Weights of a small image diffusion model.
Data: trained on photos of arthropod specimens (BIOSCAN-5M), 195000 training examples.
Rows from block 7 of a small image diffusion model, named by matrix and row number. Rows with one number within an expert belong to one neuron, the router's apart. Each number is 500 + 40 x the weight over its row's rms, rounded and kept within 0 to 999. All counts start at 0. Numbers have three digits each.
After each expert's rows are labels from the 100 images, of 14848 (inputs lightly noised), where the router gives the expert most weight on average: "top examples" is what is common among them. Only what is clearly more common there than usual is listed. The data: photos of arthropod specimens (BIOSCAN-5M).
# router: router (model.blocks.7.mlp.router.weight, 16x192), inputs 128-191
# up: expert up (model.blocks.7.mlp.up, 16x96x192), inputs 128-191
# down: expert down (model.blocks.7.mlp.down, 16x192x96, transposed), outputs 128-191

# expert 0
router.0:458488454564462591443494478490443561534463496533474483471469490464493488483489568531563556495458522448496462510475535452470533489466570396498515503574535533491425459526543444519511418543498504
up.0:507469543524440494544512533454443479475519549478476505455491468490417581562522387430500442525489490524499515473591461485454518573512504503471457512502479425484593530499456552451538546471496504
down.0:482418624450503452449489506483523481489464482483547495545513510569493521514492456475475487544490496485544578532528446443496502580507500502534492531519434477488563445499541483483535459545527470
up.1:529521480526456553522517535506435543514500560500576531449510512481498488494491429544537460554469535538519477409498566444469562541482487451492522544530488400484508466500454545502479504460510535
down.1:512539550537469484510485524514462505510508539501541619495501489514500465470515480521477475486447529520583496478476542498527483468494522482474475439514503546536506575500463574494510494477556474
up.2:552444479507497437455552471535414503525504487514435473581547443536513476478486565517482520469529496481499386570520485517542494502479532493507529485485534563538428494535539567522483510558581522
down.2:566471438562534460512576475482504474475519585521433477493530504511499545513532559497495530521508487494455596445452534528468508524501559477538527558489488555499400581478472491505516560500382548
up.3:444539504564442404449466573559410473486472457513565446543473445525524519467517437474497499503504507485533529547517516491536484456465473499513504498449494520508523537450484505532461468504439506
down.3:504526398502545494494442516519561511494520476469554533494455508532499535527595530522481533493539536475552525546501482525477467534539481458516489508513560478481538543498534538545486561496533451
up.4:504437508466472512467554542454425518505509536553427471468457459500445487502447526533503508577456518453513405545460507526478595517537538492594479529534532447561454454533509464501504469557564519
down.4:506482525475537492477475490483535454500477461555411466566518459561513471494523526489460510518457493492538577479526449479491477468489494479445511413496531539420549560467559506600519454541517501
up.5:549464471448494517563505481480386542486533555503454485475503517471538485553422489492458467520506556492515467586535464503547485499456550526550488532538512473522436461554508475411509534485534507
down.5:515488595487483470398492467467522485502519516543497500532474542520474483590453470487458525503474488507494472503498485486473510491520477472444575520564535489491528443479515491610519486487488515
up.6:464489544498507493564542454480530480443460485469538584476522467525461576505521429515455439529429455494477391462467507464480493457491540506434523505538448509418469552483416509561512489556588516
down.6:496499472442505509453512507481492514476500520473512502508504494503502502548432507475495485460582483458490362488470515542521471555487489457498518495524444484490490472494525501560521539396594533
up.7:463511540423468528484505528501564516491485557501509450454497489513495492540512444503512496513467498421479573466548506478466476518493485476489501542566477451491594579499484556530497566480472531
down.7:497477533494500461482531442463506487476478520528495445535483508540506486492426447495461499515445519498504537502499477477515462527501536483449501535536453515526526408515516495491509490528497523
up.8:449502573470546540416531556512506492520499506511371447505515501482470517483503520465496572496582484486548590454534424498455514495544466536525453519526555485546647528544543515547500526473530538
down.8:517549401506514507476495540535485559499542479471514528453483528440508538534580529467533478474533503480491527534457531533491503454499475560516500523488481462498479602520461537556509515513465500
up.9:527510496492480416494452532504455453519512427429479495553506518554547523548545535494454405477474448519463528521559487528532450550458495568500560404439504553476502505474486519461543517475507458
down.9:448506512568477507469495558564482514482525495534522496502477511462499457462478554490525527426547481512466439550469500499544475451487453505519526495458532517549481487463435523530513549439438510
up.10:467514536418472479427551590579508461481515522479379510445509528531513531515532475447471540532605525530504499495533424477497458438475474522462533483534503459551537508490523496544470530486440500
down.10:493538632531493535515481507465508486525495477498519503496460496448505482450448517502500503506439464510484569531445394456481486478536488552485460523431539516538513489490531500506496475567554482
up.11:587548508511497423537508517517505443502517371441495510563524566530519499503489442507438403493438499479472483530522507527526485500517502554488577456386468530488517494444473541476515540480486499
down.11:504484408554556546474488477557534570556497470442496512469498486424481530555525487481515479496510434474491476508519515499469480459487459456488506499473534505491522454516426483562464556499473514
up.12:564432518458541407550592507509477479523529507438451477454539522537541546586494478479445426527548474499418515513518418528559497545451496577453551471407465520508507504528474553473494576532471470
down.12:533510487424515480525500464479535479488452570521466445501487514556503474479490485476503500491501528515516568494519552508476538528535531480501473515486484484506512514523533502473530467574512466
top examples: class Arachnida

# expert 8
router.8:474520462580466578415503485508487540553441477540425495501472462493472476435491566499548556480454482428499516511449560420473514479455530414524527512579545532482436505490574470540509402545504507
up.0:456497529464535573514494474460494486496490530499478498434487486472475505543524413509551546500550551523520488403543464431459500498515505447490458523560503450523541533508483497463504495468512514
down.0:476453543483491515525494434504522487488494508511475521517485518488508497471471516497489506539481522500530526495497507528482450494578466548445517462509520515508582477529461490484511547487474513
up.1:532486542435549484525537458479540433478517475471488508489482540510510543606505422447443493469491485521501467498476441510510495543494455586443530446480397505482504527484478513441532523586414461
down.1:458477518507470543496507553479441499478491520544490507547511500502517522440514407514478482547539495527538456455456460526525506526531506520477531478469508437519457471504459552539510533469444481
up.2:444542465520458526484470435423542466513443507559550492537465550469476471523506438440521544492452485518531472448518561513498558476460505538607443515487525446544472448495516453527556441460493470
down.2:488510487499583446500503557468481486557516549487462530491516422539527451486462469527575520568473522539499502534530487518539546511529502483560434502473489534534546518492465535563439528534527443
up.3:500509486464457498527523521563474485423474426421487532499535515480444530539515401475447451524423517558440521482480499491474475489510507463464543504470475441507489482471438566447509463516498534
down.3:426494520543519507517516466485546454477488432507552462502480500473497487485480501522452535462496494519510519550430438503497512535499469500489560487492545508526567538515539467446488519452590503
up.4:518486583479470454507479523503512496473505492453449565495542560477536496523553513524456521553504506493454500518493476572502483517554546503465539509480460552495478553522422519520477566562452534
down.4:471527430512560476475509500523481523483521527496558465481516521498515516568469505496463476420546468459481517512513539511489501495470481461480481538514527494476413506517534522491577468441452571
up.5:469485507514533561464452561488485512474485575498542499538478507477437503534493414547474517562505552470505520497566498491499447549517545485499430492533546482540459517535479447473491517474396538
down.5:505459454483517472462479501561414546489503508522502552500500513553504528428537484444485471508467508480496396546516485503532497485528432570496501509485458505506409601494483523450488529464515508
up.6:466502566458547503524490518436511483475504442536514513486523525492464515509549356520416507487519594521475575457555490497543493515548480498546472501501475488526575481459394576517456535488407572
down.6:535513516491498485468443505514525485468527509538529510510443462490471486549480504472506546487468458514394513488569440485480503557407466503496537530518506506508429586497545464521519508477475517
up.7:521489538475524464548541467474483493454534507420518493513510539499517572546505388495467428482450513499481452466537448477503452495468523521466547509468475514436482539513478522506498542517439487
down.7:489509499510491550523517525461436481501502508539482516479524505537499501496517455477546520525482536495529460462504462522530544543549500514475524479493469504505448560495499494478484469456500462
up.8:532563528493501464479523448498492491484440518486468495467503555482380532479533505516499447466460520539525423438530517543539455521504428505527527450507456491536523513532519513491488496507616483
down.8:481551443510470521507507505518565508495526512477516554473500510521431473492503521442466509513521518514523537494491474492543467465483543501507463490436533488518565505493535506514425535509471534
up.9:487533556482456450496468612486499450518496491520536448477456525550519478483482494479437488530582504464559376500546412556512486480567382492536433533423475396540464505495511527522486476494572515
down.9:510479427535525554492478444523522514484487523488527569482518472524458501506503471538478489466465447442452503545507514503479509471507538496532432534503547505516570503479485529501592548563531542
up.10:569467508454541506470564527473502474502496501444427463549554497474516569478518405495481513499532464496558473528491494497536538628518464543484483502484492556526514523519503539500510568487543500
down.10:485535491426545525490487555498478488552554505503479511500505537514507487539506469437496482537539449518460498483447400494460519518516465433444474527488476483519457518518500482601511454461418539
up.11:496452513426545516518564519575474456442528493418480471472471534516478579542443493505524461538484475552444582515502461551589475519467505569451522470465497497515521497482415511472470560489435487
down.11:506485514529487531524529465518563504475440510533449485520548531495421453510540551501503504486514526523518619461456473528491529414514478505447513529496514525538573520508580539459462506530498499
up.12:532547436512562480511514554470523520471423439525473524517511525502590500449513567497511542453435451497504543491482587516566462499488481545525524446529468624510526469489480561534535438488473455
down.12:479497497507429551504534434493538470492482498538480494451512585508526540501508516478486546537542490529541556548463517549497500524461514463451482466519502484442569509463503472539480459493452459
top examples: class Arachnida; order Trombidiformes

# expert 4
router.4:520480560454535409550521546521482472405582550431582535506536543541508561560506448506422401508491483534495491526529467562514493528468498536468520461434440493497540527487425575481487588509522505
up.0:502501563469446519444441551551430442483486482478477481491480495564490548500497479458504484452514530547512505557583477536434578506469460480510469407484494544507489503514581502537539492548497516
down.0:528465438416471526537540597432452542506561514488471466481503502487536465530524484555430457545509527496518469509402442538504559534495500412454579494491490489443503506527486491573560480400428518
up.1:508444489520524483531396443516486457556439452466507540527465478544495549508526464494458464470409450517493413532549506483460509490447492513512550418479456512478480521498507546469522476542450460
down.1:497518482517528484456477510450487457504516509513585530454553505553512488493533448507517525516482468473491575560506504459465540535487488480526497518488476543524523568466505484539530505523562534
up.2:541475506409524535514486481475471507528506461497522572518508515476536501510493528511458522469468499488458469527530463473483500461441535559485497429528491541498508523478539491515552521519415416
down.2:529514517450493483463479451533513473489519555494481507497538515501499488589460523485510481479521487447441514509511425520490497524437456467502515425516502512452473518481488499547549466501427512
up.3:523541581482556515486480539525512477519469531487502473497495486492482601548535575486508511470552412557512531516537423594485522488502406488504491476490472536506494540526526476510484533479442487
down.3:511499496463519491454508536477513494501533536475501514474512493478533560530539507483462497448548506446572444482413500536517506598465483458507539471527495503483560563508532573465553520383616502
up.4:467495546587441539413504531521459575519469516545461457488446469496472507415545523522526543489562543451559506468494463529465522429544489461455483511539523521497455517521550459622404476491552565
down.4:488478577416548486475501493517516461479534492480484523568443506507562502541459532469482544506490490515488478518487446486472471480474476440490497537511478516533438530445509503616515550447450543
up.5:530455472519531499560542546501478477467507403483456612493612508463568506489505473453456473531485487500467488568469485484535462591523497516454531516491473550451526433489467490415512522528494448
down.5:503476523547501486500473461546479505542485594479456518523592548513439470452501471468608518463550551531474491390526557499499501477566500496506468460510501497544466460536528500470521511509506442
up.6:504456526436471520443522550482490558531510591509424426445441532464463527529502547490547585485591614431544463436479480530529546502491518529525463467539534486569507536597601486555541507428423518
down.6:472484436464517461501519485487566451448531467507521479459497499493499493482463564520496522465467471497444501522474459483467517471426530519494493525505492493485533456499530483465475440431499506
up.7:504544579503502526483571530552490452476480461492479505498460487583478546457519389471524445468437475477476517510491509476457441421470474490465522464528394485425479521441441489522504452515563530
down.7:477488529471488498517552457449483597506492494473537463418517482416446508517503495571504414455428512496572461512522476489526502568480505562466568445492553534463473409509505485447513520505494498
up.8:522444568499581478541520565555468501483507525479493497505534552529534547520520558490471507459517451472469534535547432551521498567488511504437562420480507569511558513515497540488469553487473435
down.8:537545514521467500493528456489549472476493514522499548556508477489485505497553533493450505509540519514466415452480481512479540551526537509483546456549481505458503556477509476549451490387507456
up.9:451509485433549512477502437510412485506518413474512518494495504490485542500484488529486496526475471505503600529524490350435543534457514486543484528500510478456550493482467504435543519520452494
down.9:440482546434439508471461527510482536555519499508517562494513472489512508512547482525422464503507571494478459435528553480557509486481525510605492527483507468506556514537479581435479520546462481
up.10:506444501522408512527500437516428418509485476481518470511471507476480512566571458481538522460511522509531583543469451496503531511558489536474435504525476508526520535543495445514498500520514520
down.10:537445510504471510460489531468465497482525539530551499525488456523530527553554513558459469556522489509421467476505498461499533543545533464508488527502496521496547604466501492593508514335501479
up.11:499495472521465530445552447534459535499503511537459481530470473477414490422489488455511524479477562504544460462493557515464481477444511484509512550529552453454511473501536544524511391467644527
down.11:524518529498515450475457462504463462502529532509503531510532530517512540479477518471511481478451470498433457483495546508482590422435493490565495514555526481544464580495478554502523495557511525
up.12:521531572521509514458487500609536474480452491452503500521497461518460505457535430531493462480459455526496454562507504456492501509496458460456553510500430556481487525507456524550460500577524535
down.12:522509523513494526544475470517546452498493533537478515500525478470497462494493560504502529540524468514451495487506489501476501465487509510546458520479546510489490588488520544421460474497541515
top examples: order Coleoptera; order Lepidoptera

# expert 2
router.2:484533538588482558439486575491477505531460516530473508499476475522484531469516517487508554494510490476556528507495505494448540456485517399522501532571537499536499509495555490556515461519574536
up.0:484416575490471483450506556541447485457503486514512513493528538516573525508568474508452519512548549475566435452531400559477514513579444510466454466500483524532520512502519522495460525487596515
down.0:532439547474457481527492561513487490508433627514435467482588554499458479494569487523508545504513527507481558501504480480550466446509478579462548513545465498483355462495490501477473512501491520
up.1:484524486471516412500465519502494461480563487459494497554539522531524524486517537478418495484512431519463520545531463555547480480447452509493509454489506586513488515454460531567505543536410468
down.1:510515465500505514496515488513469503512471567428490507496544474456513478587505425475508431479485457519461471390511486448518499610529492456533503480417542489502470475470526544623478470495401489
up.2:511468474567452445525502473444517525538504469472471486544467527504476485476463444517457490569458482494493376489466526482470536477486548516521501498469495465479450461479519457494409461573551570
down.2:497504590475496398547482520523483482483501520514532501541527500515444487538530492543482525426521604483566519509482535481522470497478495538534520490556528503511535543496470502434533540469425530
up.3:547549587462523446509474544510486421508544519420522480513487568534584508524505455477389443480566476484519493536565406574505510514505485514463511495485488489512485546477482506482498593464398499
down.3:524473446459493529473514481491457562541489553496508525464542529520530503585497474487480462490505461450454398466487513462463469560492472425497493531442418561495379435506476553587542489502595566
up.4:427478526531502539438499491473462563492490559541461546453512440423504484416560524595513516546481556362519444467497522511470464478503574475516448511556556538480462491549506509516470486515469530
down.4:546510456529477441460537481542558508489518505499540503459502509479466496543512530470508555463513514433512574545496500519549489431495485533552513525517506497462526532490521505414533504553438502
up.5:551508522480526542450442545514482530479460558495404492507496523482571422529507536451482577519506514533522427481492491568573453526563492492508480423461472523533420499477519455484485471475532507
down.5:465490473462475494470477485505549550516509512467588488483495536452547517483462574525514475450585502551558476499499603483549437517471485491495538516540556489486490512454496549559513523464496541
up.6:429437545473524509505494477528468537475469553460505524476478529475499534472525433545470512512470531521522356427505436480440491519506521488402514508554500468549442515534484532532393572577583539
down.6:534464481425511491460507506538494492505531462494496527507500500568565517527500446485483529529505459479525411521493540523491498587537476467533492503530432475507464504467448518688510533440599519
up.7:497528625473457477456453551528477476498491530443493488497442536487489441484510522482492521539562534462508504452496378550472533428491477516455505511487499422528482507516508438542417551535492547
down.7:483458498507585490513474472490441477469488572544483483504557453486407528516518553501527528508528463431489480475500499504481562583516543497530528484513584574526520501498514570480566576455559517
up.8:451529565437576436536452527495477479493514502480558574539531475520459567578535489503469474556522465532492483538543491561467481525510481518490463446465489468488471521544485536435529582499401492
down.8:496493470516509502505511496537509505440534446450527481498479546472469462511420520490520518495529513541444402510471507492522515493525499513464512469468521498495428568510503489520500483465569480
up.9:455484513486529445537561543490481459432544520454538485467476522443521515459489490448504406437537490511569532485492441487481490545483519557481544473504463487443471457548482482497498538485538506
down.9:520475441513540474487531581489581555500492438454478544505523498489492540556466475476521516507561518455490528469501494528439499525533480492490496530449446495507424495546514530648539573500522535
up.10:522472494561485505461474474501539525482501454499486537492525441502394469453513441500487463560468520491453452511533526506498465494516472482509532554502432444519499504472508511570470433535482531
down.10:491519416463514432490471537496538510501526539481466437526460511477473469490525504510484493441500519487524514473460430499440498474484513460442514496543520513517520437500507491456531481490437554
up.11:610577515492504449447525561520478476435516533400525494558529526544523544594508512471444427467518461517528451583522498507540492491436456520429568463423524543528462471468566536528478538567497503
down.11:509466499493502589462517512516430567499485526506520500530474471511515529457512422447559446494506495489534465496486462547490521498536445512438465498474487477548432592558432509534573584509410493
up.12:502432492464527437526433549471479434511447472494527612500491501515472494518543488478478472518429531498471458511580502543497439540465388508468482435450429491497498533544516510472503595504501494
down.12:523552498428549515456475541474517462497477517514563546474473480473485464517464508526506503540492522488469430536460477506464537509466529442540480515474487466499558494510514555471438549503507516
top examples: class Arachnida

# expert 13
router.13:555516557447553450512522551565502440474544527469514513507554548569519541550501556496467460475536470528466576568511471537554491550474481513490528490450515549512574531471453568473533569463488497
up.0:493463511515547486515529497526404482463489476485470468509459483496409581473535446488422492442464467471539506490557501497513458485471476547477512461462503543473502502460420516506523495538557495
down.0:472535527544532471452480477487531493512562450466466566543468464489618484461483503496471451521542463526532430450498477519503584521554541498510521462505492539498581532560500543533506494546518467
up.1:486508554456524484497519544464527455541485496544468516464488451574484506532560556482483511539554450511510474510563474573480487482504470495570399556475454498553540564530519547426514485432525482
down.1:486560479498500489505482571473502457488565538448449457490491505543532514466453499485481491588534484506495577521501532510448448452544460499476452481515526480461546489519525469541496474483481530
up.2:460461506515485510473542548475500493508490505526508434478470480542491496516478451513546481512520554479453509465522573497478603520504474518556495517516488475530509499490550503511538435410515506
down.2:501491491522527490510511398497537453537506474470524541453524508502448490548484525528483450444487466509510470487556450489512470511491499509544495504570455575471598488497534453463482497517510506
up.3:560489492521536481531512518543440501452529468458512541524527518512467564527558421460413423495457437475515468525565539488493512527475466504532535523473463535454545543495483602458496529508500532
down.3:520528497504479478517534406517519458501499510538446542578538529531435484507489536501454549528514521558450424457542575499529512442503521500559526465562484517538411556490483491502474498484462443
up.4:521408524483513485510545503465411524493461456508457441471502516467478552479621480468479471481511486534497526496506505556551451548558449550440532537492453557440570587506451494493515500429579527
down.4:514509546558536464477507483466476434491513503559494441528473479575563488506511504508511546498470516528487446511561463500441495487495519448478499505556468561537468537449534470482541456435426471
up.5:484439497472528459507483529502466450494470474473605530514512517540513507580569497531502473538503454521463536471523464536494500559555501509474515475507463506509492507465461485481469548462522430
down.5:457501492498520533524500433468574519496498546534548534502521480509438482543553486535510467561562508496484449482552520375539487538580556514478514475522500498494514496559455494595557502460525471
up.6:526538504490568494499530572438481521535499512519460507498513489519499482466488534500487485556533441466459489531554557527510447501438535469510510527480491488452491524468519545426464479401497495
down.6:474516510461483514502508450465461443515512541515530490486529530545470499518526492487534503506459532482552457470512455485530468552469509494535497520541527533557531465445447513451513478582488502
up.7:491528488484446477537484530442496452475512437530516481499430462498467457462469433483512499526476454498469574537523466546485540491489457521510489555494509466485598499537497435508583461571562492
down.7:463482428450482521471459445494502494539476474558556499485455518514497487514492485492488467467497508505477422546501499530491566514459544439544543472457536428509402493436471474513467494506404506
up.8:521508462470481503460484568496490479546456499520478524478497522523540477585491503561484520494543511472526479534498441496547512517524498542519501551470489518586584484526541412482455508502456499
down.8:483533459469493492572525527525478505474436489496495490482485525476488457556452542545520532497538476563559541465522582477454491515497473451485489472422501493465418458469537423526447475497498485
up.9:448489504470479474625479472473372405478501462490506521510496514485524510539505426473545472491451502520469577458507438529417464477521545484401466480486516457430549507469385511502502536532529488
down.9:443474514507470503443511460474423526486468490510510527518510524493462432490444481504488502536471496494490387500538442475563518511459485471499521522516623506556478487504473561485550563555456487
up.10:496589470526465558526481547469395536486467510458432516494480515504467509494535474509478484560416496473488547499455562460532467492516479503499597517530503470483509577520501459443510471501476485
down.10:543522454452507525581487489505554519465511525479456440439469476454482507451481577504535483498540461504526564489543547505497497495488510515482478496470461511467502523516543530417523463511469480
up.11:487469489472591521574512470454490508498492501559493537457494424467426526468498468461545542516461476543434566473510572468516490549541484499588504460531517462437519548528449516438575506396501444
down.11:540492554410508483506474545447491490501508494503389444471597485466466451487578467485511526505487509483495479512455436532503488461488474533496585513575479536495513436539470502518528490444467564
up.12:543450489512466524513436425578518403533462479513531503436449534499522519531509544448492543430502494518418523565480483475519491528525446480518508516499483591494556584546486484498542562477445564
down.12:539444473593479487498515494567494566504459490505515465586447500474522523493491533476468527417513473454512555482553521476467515505527450530474480503473514547458405579468529516478513512487451440
top examples: order Lepidoptera; order Hemiptera

# expert 7
router.7:474546508582493560472452537496483518518484486502507539510492493519525516497511568506501557493453491471501522532481529442457491463429561360499522478573534542479419501485558496520528465546457512
up.0:572579507518515473579467541451515519476531456491450516559549514496458488442492462506420463532418485487478489605564586488501413486474463501549506437458469520494456505452484565499511527525513467
down.0:466525556536482479478488499598451531459529506468596512468455470478438499569500466475457486449529470472548498542602542502548451516482518505541461440461475462497380532485508505506489490452427495
up.1:493527472494532498476474464504502524457505539526440479509505459479424451500497526495530504536526539529553448512541530499508515522544514537577522561539538438507456493501488485488485507502476548
down.1:489475481512464495507422496514433530460468497505499464490534513502470533518486487510498499497486470564402464482520499473511532528486541480554521521480559541509504526432534533550522539470479536
up.2:544541548517481405469511561530499433489520515499496492564473473535491517461524512460434475485574490500561529547529475581487501462535424536530491535452538506544559513467531520528519525475539534
down.2:529478500486520578499496480514487516501485495453511507444518528458493515520502519490542460465455432507438437465488514499472513574476495486524498545438495520490511523502483503552492540515580516
up.3:505523529541456500463461528512514540493523554565552478491482564500451499460509484522516515523599520444560522466477525487487575511558480511535453542519489467563451478479466500543441518499593545
down.3:509409494486484464514445477452486484501513505491473470540489423451476502486474478571488532512434551471532528524489485497511458448491532492516500511502561514506489514460546482399480488527519507
up.4:629501528459484477590519563526492434502497423448542517532563520517455510531542406476482419475473463511456490548502499463482480565503440541464520495457446532481484527450434524441493531472517431
down.4:499501532519500579481493491442539532450561488497448513542483464489496452522467507489560487526528505508444431431474446557503492496515494429495489493492437539527433533507490530544507521516560508
up.5:566489528560469495475443547504511503502445539538514495568457479542436483532508499525520510513541547509575405522525508497497542482556530528551524532451562484517533491482510517534464496513564554
down.5:467551506505499529520425523450495487456540508520470502524530504525469514395502513481513481481551478512521435510522465551523455437504452518490510509566515502517559521473513528448538505484497497
up.6:467535527536462490514518464444492519508490498515526524534524496523568466507526496546486508520468495485463453452520399485503476367465563465448491515552511513459491516560443470528460547537444517
down.6:505485493423531498460494593496474518520481508459514505540512550521521499520477458510519476502527528532501469504529485489465452647500508424433498463491441509522475476558512489612545506436472513
up.7:550519542497473419507539474527486515497498454462563523542515498550465552530535424576408434475491498523489409598547451531527533464480496509487547462470457550524506510483467504521531559575541518
down.7:527547472541491533500509494509548517464509484492491473515488520479504479420484489415468526503505497526485485498557451526529487505515500486450510487491533486493434584527559504401477442492489475
up.8:491460492505457547484541524489500445518544563557502505449532507486479497466466477469542546490542589476521540471498475482396518508509503501494490488562524494519574482518516505475512479448541550
down.8:478548497484478468474503549543516455480528491494568526468469471450498521529515469485462501505468432475537419568459465486466496528452482523501492508505445469507501575456470491525543515474669504
up.9:530463481468530486504475542526477515464507480432483496520556536508451517531469431473428438475440482461502488588559585441527501601490472541515516515463498505518505478502485511481535508513514447
down.9:553501515500504502497504500534566499511510465538482536497509415511529525459553564498490544558471470501520536527531484503547474437514498534511452518515515471490518534521540520562426443531509465
up.10:538533533477499426537586527482472507485554511467465503509530467509446580431543468496471455508477518437498503532504528469460580520490485505494541521540528461516486560543491630499548593523532495
down.10:502512540591492466540567515541561492461466461542567465514446541510506479539497517505463548507566524479541548497433519490477541465506497501433498501424496486511458457536536428386461459498435430
up.11:519471461468519551537485492564459516458532518470541543507508541469552532596477455438494434529406448481451490505484540412524507584408535496494532448463491530440466480530442524435487492499485438
down.11:515488539435540529462486445493542491501509533469478484485520514497539471495504454560536499465433544483475468451467485510493503552499545480536507480509486531536482519467454515558533552484486498
up.12:419553531520457489553542507493476510522550463488512522454503495499429556468488448528463457524575493493571467505532484521477499451548520556571510580520521466473499536531503493464527540588539509
down.12:559500499520541501590524512453569490489454518529493486413538499452407481502541550494486541460459525472538536529481496468470500564461487569518492564527466519466558481504484530436490471458526529
top examples: class Arachnida

# expert 11
router.11:468511466586454583427486513504500529531477493523468517489482482502477481453516581516545554497463497452499491508470572475468494472455530374496511534586526517506426490504557464551506386534526523
up.0:472473533512547466544520522500484437431574447478524495504504555457491534496484417553463404494516547528564443506544469510529465544538445572542481478522486494467501438426441491442524530523550487
down.0:563483506475496469498481473528549476478487464472502516486485455486489507457486490493468475474496446518467542484551468484541494470476528575541478492430507505522543531458464512428476486535492469
up.1:457491488489486578491490478427527555524500458510456480424489519500441436468433529549510566527543479428532504463503490409471489513555527455526434554542508489516520488478504481407513539521431513
down.1:501539472488488438563494527506420486498527453474550483555495471482464534485537572500425485482529506576505452533477556510505527452466440498520498526523532460519528519478584475383461509493479505
up.2:476529569527516505539470444514545526454444514498509566512530461490515513529518481487409510504515512530543471520498473451479502451505528451457539518519500461426483501487420551557490568577392550
down.2:462485432484507489456473550520405563462527526474539416485451491476515515547470477547430495493509482480443554549491460508494521450516497455488475531507503498484524537486563509503534444492348546
up.3:445566500446523461541500606510541508572517486506528455489465516508636509557502493510511481522512446470437595489492516470477467491454478506503572471500479486463504560472453506458528565416433470
down.3:565501506561472521409510468535444536564462557451492511494561527512566480516477475473477474455510544508493517508576544527561503501515487456493463490533463501487452452482477510484490486559483486
up.4:576519516480512395487496528531508466473546478490476430553505517479500513419464543457446454537521464458544537543526470509517526565516471571554513500432520516510518418489516492536463553562561517
down.4:540483499517528468493478497522463499492492483506484544529513448485497527581533476465465496499543492469527568458511517499500471477517450453526508505527515499466518604524553529617554498410488546
up.5:494540517418492499505503468477514398503507538454541470470466464563438582559493451447496434444502489498522463485503450490503511517461468549519468549504465451518471505503493500450526470482492491
down.5:495497584526555506538547541491478449506432555496493567491542461511451452476516499509505527563501503525438523454451495481460521504565521537496501538473471514542556473519471507486482537560500541
up.6:497499545460559492588535513464507478440540460458485510438531520499533536521496409462471439470505476508475503540530491505547496513501490508471534445511443502435578521486447529481506591505445483
down.6:511494472508469511505479506497488492494495500536496478461482474509536500497495451500498489512458508508534520505515464490515477526486502461481501482508473469463414519507520506516504456459483512
up.7:538539498461584460570566465488482513485511482461490489524554498502552526469517491541417454431457483496494465546499492515523491523481542507502514500548518525450399557498475530459547553484458422
down.7:488485536556457556565507514558466507500468486494466495470473545504487479560459529495491533555545561505492476466495473550452491468518480449499468482436470499507436436527552468456464484505508430
up.8:576592472517481456521549508457523513482516504449494473515497474547415484517460367527429439523436523575448415442463605498545602515509516523508627596507485445465481502454406489490510481528533547
down.8:544500475514508463461494473501422486485466491553507467516538540537479507515551494458457497462497501514537460482480496483544544502447472450477520537470576505477529429483506528481492463488529564
up.9:511505541548452487524543489531465494556496538481519502449525520478539562430532495513481496457482526436506584587550441511467468443493521519424526527486486510503574544530433461542467548510492512
down.9:514495439501562460523522545488458534556499483495526468467465504463481496502502486519510465476455461464421524533505473506477505488468474485500481573507453496518433523518518513442534504555495517
up.10:556488504464586518504603481497455509467551469428410549411540509511461533504490478489498442462448473489490488491485489496576419563471464604474524441500488542492477500501462488473460441535566455
down.10:532509503468497511549537509444484534493505498508457484527448425489511502586565517516486531473504476470503466440436503480524479501513449446528555472470424501508436493488446518545490498498429514
up.11:472435528500480493489454472587452565523504512498520565541556505509511487517558467579495488516477529537509509464572461514389523508480482506485468431493486424525513526499506491520471546462501573
down.11:497480523474520543513540483505525473494546498500561482483539510492475542561484495513516503516482502437522429491433580510461578590508517558542495526503503435477545458458520467488475550424553491
up.12:461491572461566512526433456481505453554465521531528530482444453448494536488533460460508538558550493560593436491509399517504528527566485499561509451483474498484524528484537528465480536456531547
down.12:518571495469487442462477550500554445555561535498530514486503571518495467518495540479518483468524539528501503545492543466500551515506497481514497510537507510485537402442534539489574501552550527
top examples: class Arachnida; order Trombidiformes